{"momentum": 0.85, "nesterov": false, "batch_size": 128}
Rows from block 3 of a small self-supervised image encoder, named by matrix and row number. Rows with one number within an expert belong to one neuron, the router's apart. Each number is 128 + 24 x the weight over its row's rms, rounded and kept within 0 to 255. All counts start at 0. Numbers have three digits each.
Before each expert's rows are labels from the 100 images, of 14976, where the router gives the expert most weight on average: "strongest on" is what is common among them. Only what is clearly more common there than usual is listed. The data: regions of photos with short descriptions (Visual Genome).
# router: router (model.blocks.3.mlp.router.weight, 8x128, trained with AdamW), inputs 86-127
# up: expert up (model.blocks.3.mlp.up, 8x128x128), inputs 86-127
# down: expert down (model.blocks.3.mlp.down, 8x128x128, transposed), outputs 86-127

# expert 2
strongest on: text has "sky"; text has "blue"
router.2:124134115109121148131127148169117143114133135104119166092056098158113094165106144141146090158165150126100120119106098153159131
up.0:098111121162123124123083159065122133120112165161114153128158119123131158124186100104106084103141173117140143125144115131133121
down.0:127142142153110126145133132180094137092114167093194150144135147111153139120116168129103093146102124119148095087095145128158161
up.1:149143115107115128079108137141127073108079157136159117144129141153115121121143170146146105142122129093123139103119123137136173
down.1:136133103178140093169178128117107147104134106187100136157133119154156115130160099094133125147100119123164128110130104119135121
up.2:128144135128145168162126157091076117142098144140127115135149133128144157113131132105061149101122104139101111187156086151116164
down.2:157091137133101101100116115109130119124171145130159103128151144136086153114124118126115127161097174165113136112099150107175063
up.3:147140129101119116106138139122129141134133158120117136101104100195135104128122127126100125115125112154154095115163112089099134
down.3:089103150125134112100113094094139102125108129086156140097139091125151195127129094137160170146133130108116128116120148102101144
up.4:138147061113106109105121128154112100094096100107192169158150143147133139122133130141183182146132115125093158101148101153128145
down.4:137171095086131121148140095193125161111147105151124152141129101121105155100148129124159098116120124145162126144125098107136100
up.5:138161109138125136092119106118106083154132140080122121117129169157156117132139116111088143092117162105146136124132143132098107
down.5:107107140121114115097131132134139161140115140144123157130096153130107093098115108105135090108126087123144123170152125141091131
up.6:133137112127147080117119145123148140135108138140117145155130111128104123122131129209109118114194145086117112151124096105114116
down.6:151113142141167137133159119109090097106111115155120120132125175132168078108162120113118138142119125162136140127112093162160153
up.7:111126122090099124101135161112113122119132112149177159140138153137113107126092102136162132134122132128145114120096133118125158
down.7:084121152145106116126128140094094113161160155077135149140134185111155126097156130086120142130124160130154110166143106110162111
up.8:143134126112155101120113105110154099124101171089057127135120143119140101133172099124137094107113121161137150138112095125127137
down.8:109161189131124131102129123141133105112205140131131130130093102138148110139157109112101106109135138130123123115127173143113134
up.9:142177097113120136179138133120139094171129167105103118128126126152160108096068140148099113171119110102104123107109147061133140
down.9:095123149138117146130156108112150164150116132077160124110153121105114120148123119094141163131138094145142136154146108157110104
up.10:154123112111105126145131104114101105154111137152114122130164170138128167133120122081089085107127157150105129146143090139126133
down.10:114110130116106152116127100123115107130139118147159114133103131146121106116112187139115172127141160135125127100125105086099120
up.11:147132103145141124151112142162131138165159100078113116162181137116161142112134110138119109118124110152115140099151138152105119
down.11:159135139126179099110142140129094154142117158117144100140111130172124125118104138120154092146162127162105143130096141095110105
up.12:121129175108148123132103125138152165144139109134132153146152103148138126145141111161101160138133121080107112138128139128156115
down.12:100159126171145147110107162097134127129142101119150137110125142139128096133159107095142126081096136156116148071161152080176093
up.13:139156072099157103122133145127131150160141149106150078160155119101138164126142084124150118175095140108150078143132099130096120
down.13:172120104122091136111111108162127141133149119146105132158124175163163098093123139134116152096113135163155103161117134120138091
up.14:134104138137114108113134124130130145154150116117132118116189119094137181116110095125128101149109138125115135117164139147150130
down.14:132147152045136131107139120169118089148169126101129112116130118117149103147100147150171139160141125177105121094132137143148115
up.15:128133143146124146131137132155111102094119144073153124121186152124145107143129102128140147170107143091087085152108142133116131
down.15:131115119127163094144140101100171140145112130093088131142110112134158105147111122146095101110137142121114126089150135127107129
up.16:108097127092116101127117183077119138138103132131064118121107132145135103183122110130122132080137093160145126147190104162146125
down.16:148125135155145122134152097113175105119135147142166125142093149102124125118129149168093089088147125132131142074078136134082099
up.17:103098149115170181147121134154121156107181127107123125109099141096084114121109122152100112137083145114130166144165136153119120
down.17:148148158128129116137134119139128130117119146135121148097101134135150089167093134096156134139141127157117126115117130113102134
up.18:173138133078191159164139116139132128123104136116142082137130130178099145145171076128150096133144124103123131119152109094150117
down.18:138133129102132144155169139136139193123135146105182159132105148094108126127169116142152144107123135181154175121076154141130126
up.19:193143113165123134174124123131103144090124143181181126160131133132087166103118091138140133105156123153180129074130112127129098
down.19:118113108090174123126113074123089093156114146120150120138154151118143141105119153143108126150134151103121102106109135123096093
up.20:194130122161181123129138107084077082137147159114142141147132108117120124088127070144066101115131115122152132171153110098101125
down.20:126175108069125111129142119129143156129167122116122154119086147152106102120097134126118137106105122091134130099166120134191132
up.21:124116105135133147134066132157068133102100099167140098160113091112075159118154187140105120107115142154132127088112142107124138
down.21:126106152126153116166125097096130156137168124128125125120137160134133126144105131095131065130128139123106100141128135131088157
up.22:148156118159146123087064111174149099179122146120145133110146122134101107150120120146113147090115151112085098145118141099110119
down.22:104089156107156151154120112099160128147125180095146109152129138127090116135137135134132084136140158116152125148127154105121188
up.23:192077114141137144117116115154098153165093158144147114164109135144146128146166176137161120099099133102105145129113118135128100
down.23:087173119131127157144107108090110106117124136172134133150147155169091159107141098130137121138139093132151076127165148152117141
up.24:135106171175139129150140182109118172105130161145117145105146147112113176161148109135123119074142112102166159118137096154110133
down.24:139104143079162158157134112149098086111134169122162109128135108131181157145129134141129142090151152148164156113134112181125149
up.25:159137136115164117086107134126150135154168169093109157141131121152112108112149116082102122163128148074149156125107127082147155
down.25:121092175152081100155139149127160115120109110113148163120152154109144144101169115087160128131138138137130138114141157162159159
up.26:122127085115104169139154101156166105113133159151112085099155166108126112117125137131108159136103124141155173126099116100115131
down.26:145112102126082142137117122127143130181131118109164149138119145117108147146119104161115121107165102139091119124157160171166116
up.27:091117125189160130140178219133150104139102093153104138113128144083158137140147110150119106070120133127137159123157179156170125
down.27:162133122116151129106121120168131126098121141143105136134108055116127095148160141102103157162103128124117163092097161139127098
up.28:127154132090122159102121120136090119143103127094201137129130121141131131146102162149123164171112113124137137115088145111170127
down.28:125135125156141086115172119146084127184115126146126137140163144098165089147132096185125114101119115145116123142184147111108088
up.29:151135072154166134134139145140143148159095121110145168135166139184156119077123155095098112126121139138131131153098103112148137
down.29:119137139111121156136103123116119107138113116115135116151126129137159179107133137133113084108156085137122124090093136101146155
up.30:123160120126164102134103144159155171121124125085113110103106176138161120140149107112069115163108102127109136096139104141155109
down.30:158115180143142082123126101141087136134106105115099145143177120130091116093132148111114120138164134111133149173161149089151127
up.31:155099111169129108146143146145121078118156155115108076129101120128135119125118163133063143088114131087109136073158130146128129
down.31:092151147159094168117115127141138143139086111138166178106108145110109170120135116158132132144134129133130128151149143197176133
up.32:129112134122128150146121153157126116171118156129176121123151103066135100100157125100145150164104126186166108117129142095128097
down.32:136081112079113170123127106110158105090114134105079117100104126159162118154131083125144105100180143151124119121080095145107116
up.33:183138082127088152144148129150114095119134129145133101142126141141168175121108114128121160133101130102133170095112118126092149
down.33:077144142162135119178098087175147132164138085127121147148104143135123153152155155104111150079151105133131124152142132134129138
up.34:104117085157138133144123153135152134164091100091089119116147112128162099151096131151119130139072124134099096136163163111077102
down.34:139137100122142162140129109124151111087123114106122115153120101096131143131117109093135121125164132170155134133122138140140137
up.35:083088114114143145100110165126124105125125149108164097138104148152112119159125109144133125084143116184139160155126151169101105
down.35:122126144136126167134108085118127166136134135107123114136135114142148131106095146145094111139103158108155137094123113133129155
up.36:108139116168100102178128142148105155106115115168095095147131108100160156128146123124144154116082086113121149128154142118168123
down.36:128175163111128133095114121113130107162138118116149145096132098099148103149181108130082137092098139158113140154127123122150122
up.37:173129140141129135115099164076099111120137123164136149133177157110122135133118136102128104155113097141124135121118136147103122
down.37:117162108133134161162087076178171112173134124110141129133133170095171160174133124125165102126133138120129189141116113090143100
up.38:149112165110073094125132090126126118164115119100142144123108135128121074120155140148118137162073118119131129096136141119103156
down.38:129131119148170144126140159169079119130134140104088128104104130095111136099171132111129154117147161163129117126140075125112090
up.39:098132083137140185154134146089112140155131138144145146126139116110094110096114109107098144122163117074122140146169170121163164
down.39:111106140080148150126160134133108113112100111154131098127131147088140108138119129156114141135101134104145172142105109093112113
up.40:138121155078142157088120162143124155122134124119161161156149137130125104151108126084147119123133132135145104110146129090123166
down.40:092125138137104138138143115132116112113106135154134105068117153096126138174161120101166120136160095173121141150087088099185160
up.41:140138139165127146109137145086151166141138136133094104143157110099101121112143168113097140129145126113104127148109114127157145
down.41:141136090116119118110114131143160095091161119124136121169112162087175134118146127096134147126153114112163137121092139137149109
up.42:131130127156108097139149151169132122137110157097147141113105129138168107120147137093178149140126124143112120130150137140146133
down.42:085157154104122118132131083107128164128127117159120106117130128105129152105157125102104159145125124096116146077191128122171105
up.43:113137155115153139118080123118111149119137137087159104111116146144156166108176099115137154137174128117107116131131114138138136
down.43:104111094104117112128107106104099125149170163138131160174176137131092142149100103178105134136140113094127168146122152160101140
up.44:122107081125133156167101131108108134134126085156109092157139131173123134114151120131113119157157157155126133094111124107092191
down.44:112133190146164141137138130124111146156089161129090133128126123121087110133161148057113163121105144131075097098115157119066132

# expert 4
strongest on: text has "white"; text has "snow"; text has "sky"
router.4:106097167096076178112204066130127128124135103154126153158115081156084150125100158121113138152107128121128135111141108096134119
up.0:126118120134131163084138067138144117092110157126135139123143140134113110145122162149160128143062066077131115110161132113119136
down.0:103146141139116144153116110081116119127105131120151130126097135100129131126107121093128113111193164177161081129110080086156111
up.1:173130147154144131121147179106090122180154127102114084070114138168118138120115109119087145094100120130148130113119117129146148
down.1:114135142151182155099127133114118153133114146118104132133116141111156150107112109100128092117178118133139126128138151122148056
up.2:152114120142089165158099124148098101141087126149121097110122131096156105131150100107130119135131126139176117133118137172119132
down.2:120148171120125094161120124115111101059134092110135160118168116130125123094126143141175178144116138153129123120159121150126170
up.3:105132140112127187130121142117115079098145154118102132143134146134134142135163071127133120111139174123144167132138151130113114
down.3:143150128074123151113090120128122172109114150132152142100161113111115156124178125144111114114186117113089167158115090118084121
up.4:154147062159149144102138119129148107160135152139134089135069153127158139146135131110130171139115127173164148158092113158094134
down.4:129163172126140120147192114112139108130113140136135121156113162118110101159125119067099118111089156110137145070132103096105157
up.5:098100169128107124113095130138195152146091139132132105125143115136145168143144137097143135114116148141106161114118150081094163
down.5:099135123121134071121149135177151161116159112132154147109063154119161120111128111097125122140130133159113119105132130107119089
up.6:099142103172111150174142157090122178159119148121131108075158115174150133139100141127124142119129143108134168155146101136134098
down.6:128131135075133094124145130133129131101123122147144184149128177096155096114125130145139161088106145115147145141114131113151141
up.7:132176202112163122137120152132165077154141155119088128143121133091162108139123137109116153164113123092102147104088138102123112
down.7:112135078149132139127146087161152121114103163141155114112154086129140145117140131076153116069106145122119143121122141098080107
up.8:104112130121124126119140097107129176080101115183150099122164151179152119099131117133114120143116105143178111133150151130123085
down.8:152144179120155155113115084119155129104108173093111132141103125134118138132127121083121119077142120158144141130142101149140149
up.9:129102118134110161164111100118114142128094104100127145119122153184110116106106129105087162148120120133095123115148118128148135
down.9:149136104126093134138121138100145097141132126162125137149110177134137134068115113117174137137155099112173148183145127102141149
up.10:097143137113136133145136095160117112135084093127145144104127158109141121145152173082123092119130120074142146190108117176152145
down.10:158140130115131145137113160134130157088169139129153132103104133144105129162113110154096086133079120146142139130094086166168127
up.11:128162129111124123092118112080176142156111139151114133117115118144133139128122173118139163119136135112160144162123133051129133
down.11:132137128134133105152178119138078121128105112133175136126090124108112154120151070099162117125154099107110116131145166161093130
up.12:150139126121126093149095167097133163129116128087123160115146128172129152170119106110132179112155134145144096127157148151157116
down.12:141137139127096122092189096108129120114119094108172196101127111090061093137137149155144112098129133105172134158113115143125119
up.13:101148138150149147127138117086127151106121122137128129146122121123121157108126130098117137069108125116161159117144117115160093
down.13:159103078133153134148150126103091136145100138149163118098092099121156114117122073157136112154121140116129108090092146177126142
up.14:171111107112162169140104122151137147149139114113145119130106126135145149134134101178123131122115116126185154086106113120131126
down.14:116150153144150170105152114119120146119121159144099154121134141155155134088121152121111114105085113114145118168151142121170133
up.15:129124148107154125155086090102136124162119111143125152128116126123182160192164168102144102114091142128140116091123153152123171
down.15:117160101130087094121127168116100108159141108170122120165127173165113157125136086129145153170134154142146132127137082148140155
up.16:127123074101113145161098132159111165108114138117141132099159150171154130163125133162167129121134131120139096086110099130135120
down.16:142147143116117170125194114136110118136086148113115124128117112107104119131134119157124154105117112126139145092182179112090086
up.17:089109130105140094113107132169113123130140109136163137120130142094137075092118159165104111144089137127133127128129125132162141
down.17:097194076126135099142121162151111126104119137135108159105124108154142112108141136134168140074146116128122127107149087143134121
up.18:134122116095152124109136099164151133147163084108149122125119097157093176150163135150120111092135136152109116094111173139113148
down.18:153160152105098119142118129114157146167190114137127144117102126147150103080152145116121135136121086133119137133117106108104101
up.19:094108183126146150135129157111124113131119186137119093116164115148166128129140155116131109121147104139133122134091087159101076
down.19:091123160148148137099084152107144129135164123158147137104134149156136117126137157125151119089097131158140136101169143109157133
up.20:151120124120091144147158141108191118185075152125097115120179147121131139106131104109087120103129139122116097092116134134123122
down.20:146122125133133124151137098165138156108116104133162107124141150106139143093102125095108154125134096139136061128125133120115094
up.21:110115137111114172100120134121154126135136158204128155115125127135140209107130149119102128152169120154115139115107149077122121
down.21:110193122149088141142079126073109135091136110116140169119127126137100129093149116143129132132130128149119120101115098197111180
up.22:177142172123077133095170150129182154144101109119128117146133126117151123128161135102124143130093106104151103123113127132129157
down.22:132111127109142130108102103173125141116158109154149096124175140180078158157137122126098130091123100127133134132082092120127127
up.23:142144131125105123126099144116196164129160101088151109124171143177124133065130153142125128135110127134141117110103125120171157
down.23:128136127118138153161106102113135130162144124140118071114122104111091131150132136163133145117088188133118143122141137120130103
up.24:113125129144155136105132124127137143113109117170101157112120152123184094119174141142132141139144118088125151146177145139140122
down.24:109099083068130114145131138130140096114110177141126100085099145106131149159106130167157133084103166140150135133125118117143139
up.25:046124131134144157130116112146145158139144134121135112096137169125145123135142105120138115145153112131100133109168114119135140
down.25:136121154094111099163166142146145137110124151149150121138096114128131143127126121155051130111144122121166098117124102142116072
up.26:143123112166109133138150117078098149167126109121113178169093140081117136154143094135120134139155097075191135118091146119145135
down.26:102125149162130138105074166159100145093116142085082111144139150124097110135137152109172103085107113128118123181102127178139121
up.27:118094139072098154115101150123086159171115139118092139128147149133144140144199132134098124131141146113140113132101147139146114
down.27:176087138120139075127148097109135098132138115129113113139147125162122127114133173105120098117177165123170125109127080143143132
up.28:104141117107136155107113129127113079143098131163149128154120126164109121133126125160127120107132121122104119104100156122153140
down.28:128069098106109154154141122094121125106109150115109126143139150112143148115105156084124102159089146105132113161159090153097127
up.29:158170120140133130135100164144096163141145135077133121123141100099112117114142114180105141078123128089129128068134107131154157
down.29:152126117108138117113128124101153102130104113113131138142094098150134114106139137124126096190112125098121157159132115190095146
up.30:129157118124139119087155091117142155104136106105127140152141123130127113101158114125152165119099139141128095089098159111143106
down.30:109128104128131142141136104103113138122140154094120135144097097123076124122137119094097123147098098154159176126119116144133109
up.31:131153102125115125086114127132143192119065128164131167152112129123138096094115151112158106099160138144157132162107147145122163
down.31:107123116144134140126170164137149091117166132113133127120149130132128129108128163136125146130142077110102164128072161125100135
up.32:189191099078154140111132151088161142120147138148137159134170111127148132118130114126175127152131115126137137110150114138077142
down.32:153164143134151123151140109135097157141090137099135103134126124154089125146072141152115113135127132138120174090117133107147125
up.33:154114158120166176137106177120155102119112107138082135099125111125150116101090116117146128095107144110147130077141180152111108
down.33:135160127115105123120150069104134108115111134109104120139153100127134139127123126105141144109102106190126144094114164135114164
up.34:135118145065113159118128146172129135089118135133134124160179175130158154119089151156128161159128117121138109179121129105104119
down.34:151133133108110127092159120104077161148197080113141135145122079144119128137160122108148102130193140128124141125115149115131158
up.35:177139099121113099082130182123146168092153121138136136130142175082130127089136126130112130097091107126162158181108107104123124
down.35:111114148135161124120085088126143095163118148144136088150149120137157127168105146123118127141128150136120096131131087100174183
up.36:103155147161121138102137116109095188129148142133150099126140133111089142172129121083136075135130118140170139145155158166155144
down.36:155117095138078085137117131115164115129066116123151126174134133112140126103107144108124166113135136097133071127135115108122087
up.37:094132139129100174117120107153150159142132147092109116080190125135138202137097122119143114113148130132108115075095122139151147
down.37:138114109096126142142133158154120100149120098110165135156106104131133135092101150135141156137131106151095119150145168118118116
up.38:109150116135146117126142131120145114090090173090140129107146160156177148138140087137129113126181132053145154113110142113122120
down.38:129108135122136112122122141138104137105173102109095144107132125140145168110108144122142103147103157100128128171131127130112137
up.39:152163115130108126147124142133111163135135142093130133114114168157097099114158116088159136123137098118122146135121161151173119
down.39:120115130114140173157113128087124147145109063143161105081099133081123150128126139110138155118129091119153094153179120128103120
up.40:148119092131105182147149144152110138112167125139151144143118159154146109100156117148142102098123144152141153094124161123155121
down.40:103118097141119114107109135074136144122129108135095091128138108121142127130130099138140172154115093095147096114157120141138116
up.41:128087119164122093132124146116166156089134163122171102101078165118162102100141132106111148113168109169149141109120098124128142
down.41:137150116123148128135123137124121106141120122143132074132101134103110137151139118139115179114110154106105137165121132139131144
up.42:133131160124094124074105148114154185129100159140131101142107092099140115101138124110103131110182127084125137134162098090113098
down.42:136127107148155127142175114159110093099149117126100136114133108123113140141108135173141121191141125156117145104140140140093117
up.43:131153112160110121205160119093114149140104110129105117127125132146111101103180137089143168132140119077079174119164116104121138
down.43:086158119114121108118142163152111119144137074118173105148131149125142124110095110147144147137102155166129077133096150174132190
up.44:179113122114108142111133159144150121116119158093091106075125154125101169134137093110181163137147095153152117171099114134159144
down.44:102109113110163146123098122133129099104089116139129127126121177119132124125146103156124109103118128144131132157102084148088122

# expert 3
strongest on: text has "sky"
router.3:098115122141084163080172154123143150104099089121088119133069122100146132154057128116163148176147123129097143130075131120124144
up.0:125170128101091139110108091077112157100160154159140137136171125141120168088133117094135153111121169127125173139125153136137111
down.0:128168111115086148141135112137131121141154137104121086122178141095127120140130091106156119121089098151169119116113121107135160
up.1:082107137123144113113121106090121135139132172124150136140186143091113168119113133117163103148114147109087129092174135097144114
down.1:150176113092109157166137145144120099152150144113130118137137130117098110145129104102137149154143120182108098138101151186081110
up.2:113154113099116149101103162098175171146144120122130130106103172131142132123147119161117095099150132148181117132132115140127153
down.2:131103099111120099133109108158111104127113137114154125125125114119150153150131157145081143138092124152119188106137129150100155
up.3:131159155068165174122135130112148110143179135165153156142150070153086145160115161128097118155158123156137098139110128102131126
down.3:151159117170126169140117127123128114149089135110138115111101145124126161062097135115146117079106124155127180142119125106116095
up.4:116147099087067134118128085146085118120109123144159152102082152152142166144155098110131151145115110122116128131130103146097157
down.4:143152104163068092110154104155118132122121160127157178167114168138116105108130122110098140127156107157158120150151152083089173
up.5:139112143167160145095146128100139123106127102198120130138126113137098115095157141150116085161111102137167141093144132131103127
down.5:123113136135151152166183124151136107125142154156128126144109165105109154171118133099090179122113114134117114161136141137125109
up.6:137122136131122122104065114075128140132146147142115127136125133171149146149169098127042166110145126136108165101129136114149115
down.6:123169148130105098120141122181107142130155113134192147159146121147101142153115081087121116101133110113137150101149110087131172
up.7:074085135169156119157137120126103147173122107159134190077122132173136174092153126116134098144153110133138147115117084139128101
down.7:120124126086113116117157112134142115138153136133133125123124187154144093135101108140158150108136104123096110139148102130108201
up.8:119125114087112105115157124118143110101165165097109116111143127132126131178085118137142138119127132133103185194153121126090128
down.8:134121171092145099118118054140146207128112115137129147131092097100118129085122121135145141119125098140107171110144144123144097
up.9:106129138136132137108145175090138126148114126113136130127135134152159149141161124085102132093146139145085101112159136159154122
down.9:141143138108110175140111101133157126127119162132117197086143124157123134084128137136101084090120149127110116104166146146176137
up.10:149127134111174096093122142112141140134090108115135118106153141115178122119140146125098093136131071135124121175164117098156147
down.10:140100110133114173127136118087128114159141138162126144136127155155133147137126122123158147157103126123112141124141146138068148
up.11:151109192122138174147120161099117131132093118087098101107133125062141147104103122085149109133082131161135140145163145136077130
down.11:164144079132107088133100151147120101138119143096164118154161086099105130115083090149105163101128120138119107124115147159127110
up.12:107130155133129105114107136125133107119145131088139118107149083097103154099185150154120157131084175099155106150117159157101146
down.12:175156118100145147130118128140122097162146162144098081142110132162165120133086120091136083139127133067126115117143102101167125
up.13:054155122120108093123085121130129137175113142173154110122177150098155139089139141129132146114109141097124126118127103137118159
down.13:150139105088099142103159121107141094126129133116170153147093137118119116123123134102117127118108135143134159100121108130088133
up.14:105151105138118110113140116114133153166112130161128108125130123125135137102133171156111128061132174135169124112159117174125149
down.14:140096103143124114152133179122133101112112124092127112119143142118148107149124110143124115175166168079114126161149122134100127
up.15:149132116150174105102088104066112129143133124136145150129097158145154091116103133138058140076113162147138147121118097115135139
down.15:100135126112156126124143092149094097126151132110154112110132193080121120144117105145159140176121081136141147073159146116110103
up.16:138123138097157136128114135147122139196116094173161135097149155129140086165135162122106152124086134118121139090134144152169101
down.16:144092101141103128143141154127080085122097176123122158112123110152115167115094128125136124114144163139154107131101142133102128
up.17:107146140154153120133127086174138126150166152091094130142113179098124194139136120100160127133137143113084145156142111143129139
down.17:149123130128103111109156169118108134124164129088154124171114148127132090145094115117139153132107108109122119124140108141111149
up.18:116121084131078106117093149122137103147127156106113126154112123101183111122111130137116122077152138125167116092126120143121155
down.18:150116130114137114107116146172122157114121165145096089132133145081145129136092141113149122177110128166126118141124107155121143
up.19:131089135073129101132147130120123162135124165129123145106111139122194103153107145144105140110156163162136123151116122123136139
down.19:075143131099107134126135124152162120155123095167145106144113141128117149079133130101102126135118126097086142099105123086133153
up.20:140143123122151104103102110154150138123153137120149133131108161115124134105142094149083136085096159142156167100099120140158130
down.20:153162086130121125132121110162145135121121101109141116116141153133117133107120121122175120150138136124131159119109089112102087
up.21:088158131159124160145127110131147122154133139079159088139116089120138094168098094133121142126098124145075145124135132143140159
down.21:128142041116129079181120146136143120141140158121126140134136148126137101112149100092176135136134174117143113141120168142132097
up.22:085097130143120097087119151078129122087109137151143116091144083087132145074113145091121156107127113101149126102129141096174152
down.22:155203152132139134156082105124127135127117156142107127129133114115135117145165087107147134098132126142129105136159087119107095
up.23:095095131124115098128091129136123135097153108161100107110154172126159158133088084160132156165138113116108114153108099134164142
down.23:153085108168162122151175120169126140120117106082119132183128155119151132165120103121106157093160094130131136109133144132157133
up.24:119129126152154153150159105089129133170121139173127141151107150096091111113158111131137149112138125186124167150132137161105151
down.24:138110134159123101122136106137104160111132194097100120154134133148141141164134125116166134121115126138095119168171081109090142
up.25:093140105128146105119164193112115104078124084134139080125148148126130153140200147121119115131131140154103102118155120133091138
down.25:142107155060140112135144109147094174154116106119095136132154154092106107135208052106149127155122112122154106145171137130107170
up.26:103139089152123096172085129127117104150138113121153143110122134101154151134137146114080118121158152152141157121100135140124106
down.26:150165129141103087122140118096082126142183123132131150142121119108163150158172089134134105164156124103135148130200111135147134
up.27:124134166126142134147126146127184122145156154123127125120137135128165099104106125104099117115119140076153155146128141111112134
down.27:147143107108133135136143168180161151137162087110148170148118106084115091097125134166127123132140132146115134118077117149153122
up.28:110131101138131125124126140155158125210146139104136154132121088128109123105151093137072111112167141153109119140142105134148135
down.28:098125111107103134086143140153080123144165135115106147160128128149160157110124165111088094107135107154081150109082111163101140
up.29:170140142150148110134095160139166161169153153098133125155118145104148145097122109146149167181152133149163116118113130126100133
down.29:096147124123096155181120121094143093156142139169124131100148107111108134151126163143130131145134110118128154117108136148125168
up.30:105142116143185114123084161115163133153102158118141142126115146143112129180159062135123109138113177134167145110124067099115139
down.30:169139104130188139099103106085119086147117115116103104138133141180120134141098148117168147090144146122105123145192093134140111
up.31:133145136103139125141144119171140127102128116151117070124192115094146129137087112074100136108139092141147149136112102129131128
down.31:140146156148133090140122093092122135128115106104129056125102135152121116139152125121139135151121159134115139115158107124162087
up.32:137124109094111136134157147124140106113111146125144132139146120110129132164099146149116116088130133126170101205138134120150085
down.32:120135086122085128144133114135101134143139152150158095142123094118094155137115143073160140169103160124074119171161155133128149
up.33:094144104117168081077146120129125112112097162146157122141119135175149133099162121150101133129186127112169132146130112132105154
down.33:111096165137110117063159129137112155120161139140117149138129131169105126113157120131148122130158124114126114145116132105194136
up.34:115158108142136086140098186101171146120082136121150107127114135095134160086103144136147106125171108136164123117196095121116117
down.34:128084114152078105134079143113155167090180132101094213110112134091129120097104143162132160135068087102091146135158117121174125
up.35:148133148129122126182130121092129171168129121142143088083097140112168110099109110169144116135102152120163131111103071154118130
down.35:124138104131106106105131128094134076118145131151125169122150097130116146134113146129114139127140145127134118104171151109117161
up.36:129127150093149162151105135141127145133105126143085133158107093160104151172121138089088143104142097099147145107121157128152150
down.36:165120092139122113102130164169154094155133154107141129121112136132119095107140155146143141144117091136157108141125158139143089
up.37:140158159118130087123118173116090101107153121133118132108131072105171161084108113174152129126112130140101155150159125089129127
down.37:166179149147137102130121159105134141124145147111088137139119114105088125122156115150128110139163117096157131201141122108134142
up.38:141137163148116155116093130169081129127109134116117121131097116114126167126126136147086173122103137146114142118187129098117118
down.38:112127152126104093146135130138127156139136158177104106134131170114154142130156149087188124136160101127118142138087125113158131
up.39:143154103171116099142121095113153125072161151129149145117148113157119169097103099152116128116130137159131123132181103091077158
down.39:115128148119129162184141138137158124106079119143134163104118147125103086164126139119108132105099090101127171177134077137146115
up.40:120160098093129101119167144108152112162192120112095088096134151110144136112086142116116158129138117141123151077111128144126143
down.40:130163083166140106113111137144117140160085139099156154148116123091082131145136118148101105132168089103168108086131166120157080
up.41:122109147171160135157149159150130144110144168101112142115101137086156105087148144125153168146138133137161093103110157148120139
down.41:131119180124102180145116082138084137100105119131175118146140144133165147141131137115115106148118160128084099121119108119143132
up.42:166129101132174100105143146131158129117124062113128150121133115174124135102201104138144115108135109143159123098145087105153139
down.42:140126167107096134132122121112129091130147183148162166125161170134153154090135127159154162135132123184128144116105097143122131
up.43:133128104151100160116165099129112134140151161141106111144115131147168096117117136150111129140118146141152104060122157117098141
down.43:115077086080133126107136169127142146111126169148149153133113111108074167155128127116114133147084163163134105106136127104174092
up.44:145132133132118164107135099137116114148121101118115131139143115078109178109130160192102117168154121141130084147120178131148165
down.44:143139132098132143140144121081131096094145183110164183125106072144132134134141109136075098169129143103126127134060131149110164