A small self-supervised image encoder, trained from scratch: width 128, batches of 128.
Rows from block 4 of a small self-supervised image encoder, named by matrix and row number. Rows with one number belong to one neuron. Each number is 500 + 40 x the weight over its row's rms, rounded and kept within 0 to 999. All counts start at 0. Numbers have three digits each.
Before each neuron's rows are labels from the 100 images, of 14976, where the neuron reaches its highest value: "responds to" is what is common among them. Only what is clearly more common there than usual is listed. The data: regions of photos with short descriptions (Visual Genome). In brackets: how many of the 100.
# fc1: MLP up (model.blocks.4.mlp.fc1.weight, 384x128), inputs 64-127
# fc2: MLP down (model.blocks.4.mlp.fc2.weight, 128x384, transposed), outputs 64-127

responds to: text has "snow" (27)
fc1.302:576470521536444431465492465435515490554411513473500498495596480553466503469491519511554500470486475527452418492489471478493488489474516470555511502480560507451497515462496413486523520468469460
fc2.302:556483514518489527498449482515561525489550533471448562561506504474459559533499502488485525495477392426520565493530498523534526487542445487493457499484507399504561475557452496542511533435449557

responds to: text has "blue" (25)
fc1.243:455505505563472473574514408475490470507465521525510494484459513449478557554471515501421546513568526557449527476506458519522548512430469531535459538504463469523521560498548485443520540488457433
fc2.243:591542508453543506472561531576440577406537464515430472485554419495527501490511547462530458531534454440500503560475483493527473507530465484481530490488512482503496513492425493457488574529544505

responds to: text has "blue" (27)
fc1.292:569504519569488528467481523426437517445497495481462450482478610481494549484530538543442562433516574457567496518461549553487486484484520541508527455500519534460599525470500548554508492527501446
fc2.292:500435475505432512512581571514484499554481558529569459511429399509527476493477506530572521487469474606501502477580481537481466452470490484501504430525464437560442489494450484465527533513551472

responds to: text has "sky" (37); text has "blue" (32)
fc1.99:480513465488496512508496527492492466505497480405588486515472577512501568546534440472530514481477396584487460526558487502512524532436445537513468479400459512510563477436493603508437574498512546
fc2.99:520505465505472474517500549541464525513508464517462524481414498457501471487482500525504532492468555418506490567490555535468427534533568484581430432532460482481530483553515453462543455482479470

responds to: text has "white" (28)
fc1.81:502492507449493536476400468426521505497535477519608423531446500544491495494556493568502472525484485426519511503523474422482524482495483550442507606459456464525450517510523474562443568505518566
fc2.81:437493513531477502436455582540525495426505530531567552496527521556566495507479525557503450469467510524515476495585525485516488458522454497492504544470569501485475514465522420432417476459572517

responds to: text has "blue" (28)
fc1.248:502455445487500493516467509490519496500529490478435593498478470468523541551505557499474548512510476460542405483498575550484500522519432475483489493513470470460522537471536467544486543507523516
fc2.248:544549569550521489541554445466459512571447468579522430418457548495459505493528454483583471409538515512451436535537526466483444499520509493530467565456501514481443493510501461485491519531568501

responds to: text has "red" (26)
fc1.380:483500590527383422488479456465475530527554456483390475503533495570503519490526504477452554475501483498544481565474529434498508516536553493505553500491536558471480501529520483488572513386454479
fc2.380:440469506388523539464592541476530472462467440499498528560517535456514422486467524518463506516525518507553455491573550513451475492443518464534550473492475469482538502475513482555499508550471516

responds to: text has "red" (28)
fc1.308:513499474541512524503559558470530576499464478460464494477608511545473489367501487464429489473449522542509546561556586447515523547448536536586521539556468459459507523474518477503454545537530504
fc2.308:523479441474537424555513479502500493445540512481526496541428472440510507489478537488503505533571490470493454484490426541516522497509524507450493497464490466513524427607444459522473474482505539